A small image classifier, trained from scratch: layers 8, 7.0 epochs.
Rows from block 2, named by matrix and row number. Rows with one number belong to one neuron. Each number is 128 + 24 x the weight over its row's rms, rounded and kept within 0 to 255. All counts start at 0. Numbers have three digits each. After the name is the row's rms in percent of the matrix's.
# fc1: MLP up (model.blocks.2.mlp.fc1.weight, 1024x256), inputs 172-255
# fc2: MLP down (model.blocks.2.mlp.fc2.weight, 256x1024, transposed), outputs 172-255
fc1.777 101:168185156128147128140117131111142131197097119129160156144148157134134149114107144186144149119151104142111130119110131143163155112120146129152125137091101161122151140123111131131176123125146149150098140144142122164127092088144114144132102133121084117112
fc1.778 099:169123142189115154154178096136126130171110117151170160131135121124159129123150147184190139140144150155135132167103151166127137143110106152137132137152084167100125108180150163108125128122153195138105142133184148129103117122098102144140123095105106126158
fc1.779 103:097091121144130138113102139126114121174165142152121091137141139161100125126147125147095141111122100079144105113130140117086120119193128110088154168115153077107133141126137085125154141116154127129171133141181096147121182105148112141123135132117182125133
fc1.780 110:168105098102119128132151144112128124122106148127157151115104115142140151156137110098129074126142121165107095120133116106150185140127093167112078128147171149115132107128122104136104113128167117082099136137125102182095163150095169124148131134153151144115
fc1.781 100:152124120176132151159140104142092123115101094136123107132122081125096129141134106139138104122122129154111079132129147124119142143137130116128116103133111151122146121158144154075121176114148218116140114099144135178082086109148121108118147126054089136160
fc1.782 109:132134116161139100149123123134178163164087154104139107099162112049155120132098150129116193131157130114153111106131126141116169143111122121126152105084140131107126090091127146103153130127133151098130118140090127081138101106140160112154128107118090161131
fc1.783 104:141121167107108103094097167142104142144141084113127110140149137116106127101131130115132152116114127150157087136096138132096139127131116132123091154173095157124171139128173093142089098148163126122130086144145139129145118080107101128092160141114089113147
fc1.784 101:105110155136158149144134165157111095155125145103134146153104154146160155117114163127139116107151133142121122113099118096133098178104106160102123141166146176145144133124118184103163106115126150095138088145088169122067161154120131116119114099129126109144
fc1.785 100:107130073126138131072155133167126139175127165154173158088171094152179123133124147173146100112128124141129114130109129110123110166122123184128103138163133138102074101105127110106116123151119172144162135140114117143130110097115130102135109116152118152168
fc1.786 103:102110130109117088150104137149145116114149094182096121104097162098123165084165104116151131126111155111142123117151134138138128105149115126108131118156149078129122155166129096163088135140147126108114055102169117139123129146149117126111171141171088115099
fc1.787 118:128110109151143167153174141133165093159154126158093165137109126145144119145125125142190131104122104107099111120124128166139143114155125137102179154124127144124138141167142149165083069110161116121144102142100148116132100136133135160104162113103171141100
fc1.788 102:119142135113119114139137140091168159110100122103115123135120123134119138147169148132151127109120129160129129121144132127136130114137114138137105167107102114101119133159122157114154150141100159133154104129135122117156091133127134167099135164081105133136
fc1.789 091:090129110108119167145142144162122181131120149124141128091127155131117137153117127159135137171143100101150122163170166137179145119130123116128101119129099059117108144130137123124127125157121169089130161097106115116104122071106146125133107123124116060100
fc1.790 093:152142138129123175138145122099116136112097128147109126100132141138126129155144120094124164074178098150083138138125144111093113109134097154125114092127134151114147161132118121128153127114112120113125106128129147155107131110131082151120139141095151106111
fc1.791 105:110109100166137142133186129107132111112138148155142115111125111139128110099110126155109125135143120141136160133163153151139148118077144140090139117159106116114109076125137146133110095100091095170136147129130144083176100133130135093121156111135116174160
fc1.792 104:147167157135135172095106145120140160129152124123121130147110184103145145159146122142105134107058128133139126111087144107103118128126130128140139140166164127124118127151114109148082112155150151103140092136117115117154139133095143076113154111110117071066
fc1.793 095:135150122112141141096151104153075169167170099107137134140160117120162192114145091111153111148074144093123128135123092119115099126115142129129120154154151105120119156111172138192157140063151132103118124111139124173108136102168132112146155117128087104111
fc1.794 103:144117087093134097111103103149142101079164149089103153134070168155077129141117171103119155131117122162094136141135165131171149114099113146095115124099184145150113172111123121115157107133159141091138054153121124136132119135105124093101101140166102089105
fc1.795 106:126151100093178130129129165115138149150159112104140098133123101137145134106141118097102117153100086143170109126123117102122139141103125141135117137108139129120133101083126120174117133160118082136126135111098147096125113105118172126146149099102125148135
fc1.796 097:178138075095148122119119158130118098156142111088141159141138126136123147102145122122088103159118126107108139162164177112091160124158126153103101100108080168157124116157152134114156130100116107137145134108116140151133079133125130140145107070142119160130
fc1.797 096:130130097159113166136129125181080119122086171116107153131100079134095137141179160152109081145137112132088093063147118134161105110095106139148153139159127172143152157096152169092139113093135124131108148131106134146159141085136106108096140134118134116158
fc1.798 107:114136114128145149122148101180088094124108096092131121115155097150134128125143162105125133163093138101105126168115117133107091167141148113138104095120116133131128119117086164100207137141121115110098115141094135146140134176143107089117151124103106153113
fc1.799 083:116164125175108112130096071148102118113108138119153138150089147130111184088122169122111149150108150129153127125160156179140122082172121103125144123162106097130119117132094126102165148126135116137124116149126148153131142125141090127138101149094146132104
fc1.800 099:129125131160080108127140089065138186122180110129116152106168129131177154119133101154115137133093131142125137148113135120127116153071160105135179147110125146173150142148093147153113111115103141076126099130135134112130145131105116090168080159140133097129
fc1.801 097:112125075078107138102139130154116160120118140087179143094177117144120103169141072154090127152134135107131158143117149090090137151146143135118132133086126134164117125118094146135155101147096139116152124106130100125149161145074128129157170159111131122125
fc1.802 095:083160127144166105146135164118127135127087138099103158129135112119088115153137122167115150118162110151164134161145123102094149140157117140138121118109132136120138126168136092103112109123151095117163111132155142151084134115107104108140175131147144139115
fc1.803 070:110110116107131078125109089114119132114118137117148131143127105148135221120129128142120166092125114114111139124127145128103145136128095108105130146106134110159125170116097101130202145171155145102099110130141134161102102153157125140154129111077104127135
fc1.804 103:087137097111152144087144153126115184149143123162131128109135146096131181140137077127132090167154161116145101116117108123140107131139178098125088158155154118132155132106172126118135163087151109146083126168098142139104105176181148103132136133125127178126
fc1.805 099:120115137110155122165157123142165145126100124132158129134090133153113120148138144148108100146139089147153097139146112120089098193119121143121124112140092116128120084133121115169130144132144131136131111153152114145123110096127140159166131145093108113182
fc1.806 098:126165085115125144104139128144076162151149204153114132120094138159127129137137105137148126110115133126145150161118135155068135099121099146143148114108126155121150159127146113194133106115156136130134134103117101146143131122083117139150118078081134117120
fc1.807 100:126133106083135096105128143163124110100166096115133170130130146122123176114156146146109136159126101111106105127162158146147132116109134099102105157113155152144114152160170129127138161116160097165117166150133124124149104174137148164114100116093145114115
fc1.808 095:111161101177131106142128154079123174085134111112153125125158114153155174126127107173148136148147093156143121147106154129055151123108104167165100141115131127168129148117127108172132109120137139094104121106123141136174129120139136151159131133074085119131
fc1.809 101:117123151100115149137106133134168126109118114130129151159081131125125146161161110141134113159120085128100151142173093096126153156123115126132126163105125132089130158146124154109119127135160149054155094151107141140117125098117117149140119130121148108120
fc1.810 095:072090110165125102137122142136105129141144133136151096108131137156128152097104125159119125146130130131115106146098127180135103110131154069110125101107146171096155121139129101146125104093156119113106117137088178123148125130080125154128097153144148113108
fc1.811 097:102132118136110100150137122174119130147117128110149166137154116134126162169127098138101140161143129122112080106161152117137138146124142145107127092129123177159143109173097153116148111155140117154086129123142111138150162142128157125100121122144122126139
fc1.812 110:129132100073131099137151147178120124094130150117123117166146145092141155138129152142174137124141122177096104133160152142178107134093142088115152107105132144154148149157158080108134145118129102133100140152178125099122153148126149170098140124115129150124
fc1.813 103:152110157103134097161111124138087128152110158135116082151149126159159130132076133164131101149096127155143120130100152134147100130126162142097109119125121150087100155145172152160103108134148127121152105113164159109127143077142152118130143152125142135142
fc1.814 110:133133094113113141089131107114170156144114143141119136127113159097162162102087109129103123135159113129148107133129146142179119129150093107126173129105118117137157127051117131144103103134131160150149103119125101118095136185178100111168105144146132141114
fc1.815 095:074138142111199162140136172168125171141144144097160089132096140126173129117128149156129138158099070161160125117158120101139136111100138169132138145160114116113180171125128165119179131140123147149133087128107140163134136144138155181160069103148127102109
fc1.816 102:106135099137175143149098112161126139103092152147082106089099134156108140137159145119130145139183080110142175112147140084133126160096158120115102147149143132131124141102118086105088089146111121097125084098117067129137145125114143140128182124162130075123
fc1.817 106:091106094141110130162103126084129148104139137140115099118153086169121111130145102108137148122134125111128088130144121111113093082135093145134186098138167127119137139082178121142161135118125153134122139096122132135183112190177109091125176164121120142161
fc1.818 097:159117156122159137134114090138068098143093154119126143143169097112137116157148138113184134166119071142119142131117178106102171097162118164115173155147150132123115152150107125126137111111130143114120103137107102102163117088125176131133146109103105122115
fc1.819 102:144139134146161164128193109144156122174138131173143114165120121138148145115129121147098146156161114145155123125127123180155159147111118132089121136115077123162121092108106135127139138126127111129139138147114126078125063146135124138155138101109111152148
fc1.820 102:138101110134122161119151133137138136121164125162174130096139131100110129118085121147139139166106111129084120121169114159145128171131097084111176070159119137095160166123109164102152145102118189131089129096155129141129123152096136172122103160140112134125
fc1.821 099:082092122109120124078168121116131139171125167096102132130127124121126123090125101118167145110145112106101116084098100128150143111146142140142136165116139151118139154170119115084112125158124104104118119124145158111104104123156127161114167124098152113168
fc1.822 095:123174142125108105163119147148070145114107138159147121084140175102097156111175092181121163081134099165140140108119139133132151126109130147144123128146081150111138118135134137152164108140117123129104136122128099129110120132143145114096116117104115116151
fc1.823 103:153119110157143162149153146177134094151130138158110135152149105124125157116172128165164108150109137150124150147148150142066102144131136146111112103145109078112117137087125157110092049153140158124131094156104137093133093125133106068152148092103139158106
fc1.824 097:163079068079107130123136103140119142174117123108154133145116109152166122140164120136124089180117159114162078133113104127154117091145130122135120113114144156149118106116177148142132093136132147121165129163107155160148090102177130149138124097134137151089
fc1.825 102:127159090153142136160085112116174152123111142096084104125129142103116178143109124157147133136116112163123139165124180170151096143151123138105136098149070102129170157144128164156157150095138136128114140115118121117116105108152109120137138115159069119106
fc1.826 099:124113129164155129142113123107147159147138114124145089132136135132138172121175169137101139133106101123175126116106130191163146105068125105124115145141135140125198156153141132140152167157134099075113112144084119118125077171115137119121106122113134156114
fc1.827 100:132153145148119114123142122124083150088127114097121115119093135146119159155072126151142143109109108098120091145083095100107139115097118134161168096131134149160137118126153115150142128132100165111155103129109112179129065113068145148118169105111096136128
fc1.828 107:105176129080141161136142111145148143143099113119122090117110116103110106117130087149127094124152145117172108139125113101107114128118090133069160105114154110124206145110086103132143158138141127101110140097107105116130137147177132121142115108113159156092
fc1.829 099:108112124115095111121128132124108131132110158081069118142159120158091133107133117166136149119170085117148090137134166107101102118148116170071099105145120125107129126175133133139148140081153125141104128066182151133122122113132109094144132114141145140135
fc1.830 094:066119152106095135085133112112136112166162129144101125041092147156140186117093134144129180157161144116114101149139125117090139123179105102131140105134156081141109112136137105132120104124125125083133113120136126154141103143150122132178126183135111094119
fc1.831 092:158141105100126108118126117099149177152103129155121134137121164132111159151069115134104110141104076135146140140094126126120107152120111143115094096141131132109150137132140095143153168127165135117128136131126125166117144096122198119119176160111162137114
fc1.832 101:140155101130126121119179110129090109179115087150123128167119113142120145100118116161118133174123129138095129108092128167159145151127097089092159117126109171106128121117138108111133079149128124113128130140170093104118136126133141172115123158088120128133
fc1.833 100:161154169097104130143109133126118142149086116125139167142161151142100120142131119128106147135128119106126139131143111121121158108116137113149104103101144155151057153152134113077152183127113120159111157130150153123141089061107135134121097096106113123142
fc1.834 097:163075119123135101133142100117111151134115124141150108119163071119115155116110143171115102189134133089125112130103104094132117139121124146154129118085159095130163158110162108141124100177090167112141193121133126161110138117114126087127147137137156162117
fc1.835 101:085116112138129155144151123162125076174163175144154167098107154149139133132101105162145136098152092122078099128109113124095120159158107136097124151132071115151176114120110140134137120137139119125121141150119127095081130082107111144122149101145113110131
fc1.836 102:102115095147100120072130114094145124134162080128126104134118169140119164133163131062107106113144115104139088114096139138142107107092113113115142155135114100139141129108121156118137137128177099128147153148193064132122132098102083123127130108104126103115
fc1.837 100:121155138129137144142141110104165162144108141115106106161128144152137127134116134185154188124136155144127118146105134143125142096159076087118176115128134143135151154113124164108161136135152126094111138127110172086115120149159111138136105161140110141120
fc1.838 103:133148157154111134122123116106128162141129139121115098134135142144110160147135085133113136118098107175164158097093162169139127112129145094114155156131091086126114102185134106096147138148133104148165086136135117146139142134106138108185096097102163138143
fc1.839 101:143113148097131150142117110134131111108165127117132124158081128130109117141131095132121105068131127092132152083169135160117108124134164086109140117122120111146152156181101111126126103109165093161096121142125141173097130108111120121129103133082101073114
fc1.840 107:172106136107100113113128148117077083117102109120118163126144109122155154135134123124137150143142136169173116172145167171134104127120115143127125143158120125155143162135151123173123178095165154099168108125127106121134159133133126150123150117115141114135
fc1.841 100:160136114096117151111130158132116128095120156135143117065148118085121115105161100100163163099127105134131122152156102107126115111136113102108105161140115100133123135124119139185163111140143158125115115147124144137117119144143110119113116142061103102131
fc1.842 094:140122073131155164121154111125136131143149139133124107136125137145118122093167124113139092119135110128128122172163163123099148135141085095107142135134144107149095118156111151108100134128143167099159173152134149124101130144130113116137140122113069100131
fc1.843 098:158139123141171139133114114116062119106150159166098110097143111163138139109101098124175126122140083100147133122150108136131101089136148135137114153122146077146118096085091127113139149119116130113126130128103132163119151134138103152117154146153115146113
fc1.844 102:140138126120134138126119149115123092104139139106123157133161133118119125139095113118128114091094107140113152157150118121139102103073119130147161139105108179145139143182143156112146160180117136113139097165139100187133160134107133140140159085063102099143
fc1.845 094:150120139105148171137094109132134091115133148126100113124146162130123189123140108106146149180106128144105145159134111162121131126141126126086120126109108146167123142099145147134149144154164138146146108141157121171106150101168116104106112121143139118159
fc1.846 098:135139125139152132135142073141122111146117118113128115130148095112099129139099139148119113135124105177101093124126118098096121112139126124098092129152119115113149127140167142103158162120161150118102135103164138144142127136164138099124136120088123154166
fc1.847 104:106120114080162141110147125120132169157144083158091102132133097126114122103149125089130120116124082063108122116121107110138097162126107119117084123152118119109102163090137140125086145148127142093133136115132112170114090117102128132125152075184075080181
fc1.848 100:161140122135159143106163115159135126121115150116132125089112147115136164135168130098114131167154119102086157133123134135101124060120137131077147166121141089132095144153166159086096071120127115141103126105138126118159151078103075089126116165102100124082
fc1.849 103:117158107126109185131176138150093123113108150091117157112128123098129129115108117121131110153116129146099125104126169139133153125162136108104132129117109112112105146131179110116145106131138123085123160078152131136128088156104159141138114154137146098182
fc1.850 102:104142126151135148114105136122114083152100120113183160116124155140146140121104103172093130101115122169094140120108087141095083121074114126160135100139118115148156135089130146098101130099125147110101129130109115173126105128119150111085130139152131086081
fc1.851 104:113130104137146122165151123164171069129153128161128097091129124122106156141118140131152134162133072152121117136162150145101138113154103126070158126143203168096121111099133093102158136129161134105169123111129156181112098122119141129145155130147121116134
fc1.852 102:121174117105137142097146143139132183125093151160140125109131120153166094102143114113147161152134155110076133098122191083074138103162110124090171118129164128145129110136144115160167166117126112098119111107151152126089086168114114105122100149124114130141
fc1.853 097:103142139105153125142160112114119159138126100105112096149168172121129109106125129139093171080117120126127099135131087154151154094157116130110099096174091101095154138165144113110153206139159124099092136128167104129125143140179147131099113120148125097168
fc2.777 107:152089136106148159108133142117117125141113156128217112118142167139145157101121143135114118071101132132141079118137146125133162105151099157100125137123126142129155138129141133155107128143140183117135135138114166096110094124116139141132144121114141125121
fc2.778 098:129128113098151154139110141151111134133128132107158113111105142120136138107106109123129096073143145138142092142097137144114167137122128149076092125104137091164110130106146098121134118137121128093129132123105124145131145157123165126098175107139174108123
fc2.779 091:101136100149143107170105133143144121156142083148140116183120093131071128139115116136110127169156165160110091106157123134118153107092117147105161103150157130153116118108146149147142161159126138126141129139125133118110122153093101129103081116152105130083
fc2.780 102:130121099126156129103139107149120179193138143141105114144161153146107103122145128184113168154103121137063132096111144131130111100068118138091130100110113086149146137104146169129093148103123138188142126126145099131113085135139108119114136111094156150134
fc2.781 102:128132105103120120120120119142115127138110062137161092098108126116118140098137095156146067107136146135159064145087115152119166139146135156095130112131163139123137105087116144134129111132133093150109138152132110101128175101127156114112172100107112151154
fc2.782 104:101141084141120139071140139149153202099115147114105149150141100131123131136139084150131129158088110096107116146132101157141114146138114108139098132130148119125103148076104194140135117117117153125122146166124137180108115145138122167129107119132101158113
fc2.783 105:148126179115111105172117138161113142088115124067146164139151173139168142121140120110111118120137170141178140158157174134119097100105130107111127132142127099088096142159124104123138156140121111145082160094112095115121136163109151146142089128138111105106
fc2.784 104:141119150129128126130106148112091104153120145154174168110120101161150115113132147118117118109131121135135117132124137178087097115124125117159131130158157076125147169162105126137114137133151171130132181123128110158137109094139190155091144121161140143114
fc2.785 094:115134153117111147156105146139137116097121133114109134114108088107116094116146095137106089105112092109141184102160136137114119064170146101127140111078115082117150142159138117107101136131143084144127145093112115176104139161140102169108106100137109157098
fc2.786 096:137096139097134116159135162102096138152120093147111124145097117165148146126136140147134123113153175126143128133074159155145105128096115161163133116112128155097181106122096069104153134128162159137116141063160112115180159122116090153127124115157084095078
fc2.787 103:105087150119139102147093120124135145135121105129146147183118129133139101094145077136126178091129144139128113106134115106162076131121103123140144123119151104119196108146142087122114105156153097135093138112148136118159116160112119134127125127085131128139
fc2.788 108:119140167075143148130148122129163141122116148110139134139085059142133144129121108117144161092142159118160162116122109117152129130136164140126115133144164087118123135132113138128124123079119141157142133156116108137116086138120129142113125117104116145124
fc2.789 106:147104159134163136130151137147164133142131071113172129115079111078089107137139142143114115117126159113095155147145106151122098054112138083179129115085135143119117145114124116163110147152142113109147113117141151082129090151129098135118109097118148121100
fc2.790 092:134130097122151147129090109139147141159128146117144114111109139093154132154148130141138088145101162120162144103139121145101130162131123164105142121137112176160103112108167130123101132133139125087128106075108122126123148185126148128079136092162111114132
fc2.791 107:153085096115141153149143115105121070097139165104054103132107120163139100106125116149133113142139157126124120114133125091137169090125123136129121142132118149151067122092088150106158123095125133131119121126123129113125138140110137125079150124097119114142
fc2.792 105:165113156138129142138130080140156130074097148118126169110157166129144061126153121118127135120099143144161098106130130127096111105123096113140115143189151105125145124137108078135136163099105122148132145126098141091129162132130174150132157082097163097134
fc2.793 101:177132120117114126152122136155104144117134132165088117094147157119152134148120088114134136154143149198120093148151132131108117144111117113125122141136212095140108112158121113141126169127138103133154111146143130134164163144120098121112137145159146135123
fc2.794 100:136145108091133173138110136089113132095107128113188144113187104147110105129130118091114098119101118159092136130141134167085074113103163125172115116123118106126107142132105130123143110133109121138119118147108146130132112111129152124102120130149138138168
fc2.795 100:159149167154117094098110141146089126080068113132200124106129112148180095114127117141129109165143176129121111132152143074129139137119140150085121123081140140143152146131164104123127157103128133138134125136145104139110118090108090109151109175152122138117
fc2.796 102:139164130120092135127128150146105178115126124080122143101146093147144112119101164159113122149163124065156160131098133108150119139148078142102132112142068103120086114138113098128119097140117129124134169142111130114103107138147125117077121152111100135090
fc2.797 085:139097115093126133104135103138107143107115099145150106095109133128113174192106091141118149175157109155128136162121070131125120148119140142157157135115163119130106171125097110152103126117105138117124143119156124116166120166159103133130112138145150137120
fc2.798 102:105126107109126086101145183098131139128146080108136150129053131153126159130154139112139103104141188137159134132107174111098159111138127105171143145153136104131150140090109175106123125107127131174101102134117165106127172113105171156099105128139102115168
fc2.799 092:133168152076134075166165149123127144123172097125101114149123130099129115148103144116109140115095096116105157124131116161175143117149101119166109157145118152154202138153151149155128153149129129127177090128132116134136124134109116133122138122079126150111
fc2.800 103:111133133137151118161110178116134124080119109124128134129118133153116093136145122157118102092128142132121116160162135136134075097129108119110131123122129107107126126098105096117154132161124150113151101150052114111150111122139163091082162119131113160205
fc2.801 094:125164084117114113176134172106127141074133110175132144110134077094120087109130132119126102129160144117108145124140119122114124105125140102107140136109109127128113096099119115144110096165090120144159114128125122124131102106152143112096137155148131194126
fc2.802 100:106142156131131102119130120118135112168115114169114112113149166122093101143149102159121103155138132103142156098108067159164133104140144139114111121138097179132109143104094097099157148131107111125122110107144145176147146114091133166154135127118119141123
fc2.803 065:149156145107149122150115134131132167135143127128141127121098122121118130156160105144132081099083137117108163142103123134140083134114107132096111131129125112153125120132145103111135103126113100100118104118118132113130128091174118135170137173127150075137
fc2.804 099:139123090149100104136122088120122109140101085144161149146131135131135127122151145105151150149126098187124102141142105158136161138120093176127185120130154133127119124132143117135140117118131118125119116126127085127155155127156118113119124112157152139168
fc2.805 097:114143155146134101147129118160160153108164118140107126140179120097127097123148120113130123136123122140124113095107111207128136114123101096150093095143161131125125141184139125151124132135064056135103123123119118157125130111136146124162105114148132209150
fc2.806 097:181119124147140103128113163140102084118147099118163115140128146130116100155162131129176161140119159146162120162139121113120160103128096106127159141096117145121122144131071130142141120148107106173152073156126088135132094143115129146093102121070143132155
fc2.807 098:151128139133113119160103132120120136129157142104159121139127172126132128124104094133095129151132166126176134099104065125128150169113142145115161141120095124120113104091144131113138098132128110148118158119159124107114111082089120139108172138119144187114
fc2.808 090:145111137142138125194172142163125121120148141087160154160096105112095108068120149155116119026148145153163150119162113119174104111095105118154145142146120121160113125133112137115138122170153101185153124123097166164131089130135140106079110162187114135194
fc2.809 105:101145132105147141103147155121121108135116124123148112165104094143094092147095121139135145137147131179126121105127113156089098118151119121148142127147123102119133146141116112154129157101144115155161131144117114135134110121158128207093103111171126135121
fc2.810 099:186128121098111092126138149135116122154177135125121121194136100139157118104114135150137114118129127160109114142112150135111101137120104168141119130139136079118111133151095112098132151124134110089078119133112124131107089106146164073119152111137153155077
fc2.811 095:157165149105145130092136128102133127156113114116161120135108133148128093108159116131142117193154067156122132094138106113126110117125183150142128137087134106073153142135126143096115120118134114143125125097124106145138156126119126148182125081104102153113
fc2.812 106:080138162100133150118138168130114125134125130109108142133114129135123129200108096086126154141141174141136142096151150150146114151138154150131185133117157079141148123157168117144144124126145128125100140132085136129133167107134102142088123126113144113105
fc2.813 106:167134114105127097164134159136139120165149150104136104147142147105131138089144131142135121070139120124161133113115152142122145161115127132135104101117146106147148137115100124111133166188140130127137138137120152140165167139091103176142150104123124109140
fc2.814 112:105157099119126142161126108085125150140108143138135164123107108132116100199129097117119146146097133166151098152123128164157100130142119110148123124145150121141129111140118159131117120148128166090120119137172134104146128092111142109154106145152145121119
fc2.815 104:119122125101120147163135142128121100110106150144160178115116105110109062132128131129131118170146135113119135135107083127084137119131135108130107147142143117100112156182106127173143159138158137115151131116121130131129135063130180119093124144173147135147
fc2.816 100:129126198097133088090128137092099098123153125085147106130143142130087143118136170124125161143154166107124140119101156141110124139083128096143097172095156131107131108159173108151092149129115163117124116150176122112109109086105118108102138110153139141113
fc2.817 097:139087120106110188159108132088151120107142109123152083131152105109102113159129133118123140154099184158142161127121109109124129128169169101173117124111139178171080135087141133135139143113132121128130089116128087166148102148161105140113106112137115151133
fc2.818 099:160152103105135138132131155138097067132136107099138131133118103136167087133134118136130118127139109178124168126097114095140139118096145116128121105119187097155139119130131110103138131137166106188112103118142113172140122158161129119153105098141152119119
fc2.819 104:134107101113125172167165139110103112106136158082098107142116087154134122116149133142138109096120152122120133115139118148143177107108147120091106115113148151145108129120129120107180094085125111139121131125159118122109136134143124107106123112098130103170
fc2.820 095:148115123110108103069128067123122107151130133140126147120079130165097093125149167144102140158154085133086132182142072132131105136129117119153130102117081161112157137120160132134125117143151146136136119122141114119126128122133067109100136116086094125120
fc2.821 096:148157110141113182187127099133108089139154153126104125106122140112138118148114141163145113135138180117123097106133128095136167188123098127067120095143122107147096109088179130127156187136116104123125157134149102121137130115141174112121134099129135120125
fc2.822 095:121138151130156142135140086126135123114130136103161088146158154149145134073103142139100115061131161180139088172125085138151165108105130160141136123097082157137096136081132120092112137123133136113124137147125148116140183078120142136154163128097112106131
fc2.823 105:138098102125136113166110116150132101090137125138131137111139133153129096121151127088120100086134143139120171150130103113111155130151097118133117148128149114137163113140046134102183104129122097148113102123135141112109121141125119142138130132114111128145
fc2.824 100:147089092161127153135122119162105154132129097122166151155158168134143125090106122148122117122129143135131103145096171144134139141149117122145109132127145076123088150156086134133109125151151080127120092129158133137140168146116115152162138117131166135092
fc2.825 098:111146091146097122133160102157121157121141125135081121102160141141121097150129159120134117117122206142170106158111142165135121141138112130150130132122098134145194123146160140127146116127138126120132137139139163103105104123140148198131140123155147091145
fc2.826 097:118131093118093116128133133146094172134150079113153131131148145112148079150133119133134123082131174133165074156095155167149184125157117144133160117097140142143151144094152096143113145119128153127124163146092137113124159121147113110091156130113139143117
fc2.827 096:137102166148122115082110106128117144168120076112142078135114156130157145077128126152134093106130161143159127108130172134147124104121123152145129132145114125138129141119168136100117107094155155145106104147076138114114135189142143169143123143116120131098
fc2.828 102:158143148164119137125134115080145212133102158133102122152170178117117119171124149153138131122151171138154123107131142133136121112090100068117136136155167120134150117149158146096132138096093161127155133139122110109130111082154113189127144119116090086145
fc2.829 094:111087089164169147112126129131154153159111174105126138108114100126105096158101138122153137140143125132138150124135129112130116164150113165135100176126156133135140138117143137114085130152114107087154092143123111126127113115107120136136126096128139127172
fc2.830 091:158105133152159090120099151113073091149133125123132105122105158101073126113148145146147084155144131135140168144081111166166129139143155100132129154095143140092140105142108084147151088138121104116109147107152159144118129166072151167144134107120110120123
fc2.831 093:142150149096087137132164112167162133139124132141141134149088186109098119121092127102163148135142163109155041096124157136123100091136115142108137166150104192134158145113155121132173150117148117158124143115106113125099181156138153157102083093136163128151
fc2.832 102:139135146131138126136075100129095122186166163156154095141125150167099101150107133163130116121151165162141136133096135142149131132131127129166127115095111136098146139112139142094086083131144164122135156101156139135167121120134080117102092131137103117142
fc2.833 096:150155135089124111091121136146125119148141147164134103159120140107146085069114092116142125145155102092145130135137136171113144134115149149138123109114105129130103103161110122124104150136130116146140108130150146163134104109123141121142133107102128162129
fc2.834 097:150170096152106122123124104134155156170123088115155146130129161147133119188116132123093114101134154156129110094132143163119133124121109128116103122160148061140152117153104118158115136137120144124171126143144111127104109165105089160160140132138131132106
fc2.835 102:123114139115120106113107125143113129131126123128167125110154122150118178109102144108134159126117137154129102096137149122143104108108110159104149105131141117124133145169166131165102161109161171099129129110148132139133107156154138125123120128167193125116
fc2.836 101:099158133180136110212152116127140113156146162154113138157160148132113134136109130100115147156111134133137108121084125126114136137104111081113144127135130166107135108104151132149127100105154146138148160138169109112139127128121102165136121145150109135126
fc2.837 105:130128098137143122101171158097102167116137202135110139126102101143078092140099112137150143173123134128114146123147119148151123152120072101136124120130126104064144112068119143132141103121153134097108189134086123140126121136132181160142108130129115133127
fc2.838 097:140152138139107054105109137119110103113129138110139144138140113104115141132132120075136108156116139113150118125109136105132088118145126072132100096165111093161147113126100162132121144121124121127122111136150097087140123156095068147115137137116129147109
fc2.839 100:122111106118104138123147146118168140141161145154105118134119106137123125129129108142140151163152136170167123173164091125155130125133088184118127117139130101161121105156156113139089155141134096155153101148087133114152140149115160133109113104162125164129
fc2.840 107:141142091137126119124148103110098135131128097167148082085124132166143157088103110120137156157106158128168153153153125114145136128127138112126138128086095103119110152134100129121136100141124111107150130112154130142117157119085116149168129128150174150113
fc2.841 102:093155096175152103085138151100122120153111118138154178122098150100062097117113080204141143153103147176120126148125113098156126122094128100132114133112118130137098147123125148162132158121132129120126092113125117099149123167128110114181134120136074129164
fc2.842 099:144096128106160154158116106131100069139103126117107135124060116157121115144103109124160071145168134161124109168136151115116144130125095089082128099151145131144124148088134142121106157155106137095134144132111150152104155074141111126127139105116156114162
fc2.843 111:159154108107134121158138085123158178151107135107128130159132080104125091147148110168117179139118144189075125111113135155119134129099116109107157126140137095141144185118186157146102144161128130092143081136138112117196131105121145090082127108097152128185
fc2.844 098:149147103153106124198139140102103124073124136157104149104160105158116108105144089151133097092134113091152103127142085122137141145130137093141071121113112076133101114106095134141164134139137133188151091145092128135139108102143107082068109151154147111150
fc2.845 106:123107164120128151133120139110109092123118133111189095106144099126066096143075124109106087106159134173122086133099126131160103128141123088104127114153130094131105127111127108101164135148136116106121127137112116108138126090136128082054132138155126135173
fc2.846 099:143150121125109139143136119136106108137103105139167110115091131123161109140142105169156100086127124176202091117112142126128154134159117152105130145108156130155120115091079149125112119144157101156111181159134108136131173119126125131148163115121125131143
fc2.847 095:155113121139106110148122124133101113141115144114105118159151145085125160115116133120137088175143192127135132140117167113104173155116102137086126127126125131113146121107197135149117133152118110179133095131194129093146118123135089104117130140170131138136
fc2.848 101:114105135140136122135149118141134109130118121143141107132111107153085107116157125144127128137163196187088097154143123142119102125145121133153148131128173151145125175141084112121111132164107134192144108169083118122109116103102157193136112121133136141131
fc2.849 098:107132107139115118152131126123137115091114135112137184116069133110101134138145177155118130115129138087110181148118151096122154124107128095117126105104077118109124140113101091138158171123126094121131136130130186115144124160130120139120115138107084110088
fc2.850 094:119139099106126142073128157100127131131154109153135129131171144127143139194119138137151127142134095101104171131132164159195131080108091129085116147140090120166133093161127141157150156116151101148134140129122109127158116179140139130170137143111110152119
fc2.851 107:120117120136153140174140163131092066091108124094138143138126095168115117161096108141119092131144162131108121112095156178144127118134164090131127124143150113131125114135122107109103119167102109159090136130115131125090138100112123105083146139106086130149
fc2.852 101:078124155149083139186146124128127096174183104109128092125094126086110138089127173181127130153124141098145104158110162148112138137129143146123127152129140132162172131083118133105123111148123137136119120118131121151133112143112079082127138137150099124102
fc2.853 097:121167117133109162122138116147117119147148103153126094122108118081126121141139157140133107162106135150144102158123087122103116142159186120111143135130133163142122115077102135127137175106108128170125127122157150154172157143125187128182169155159096151146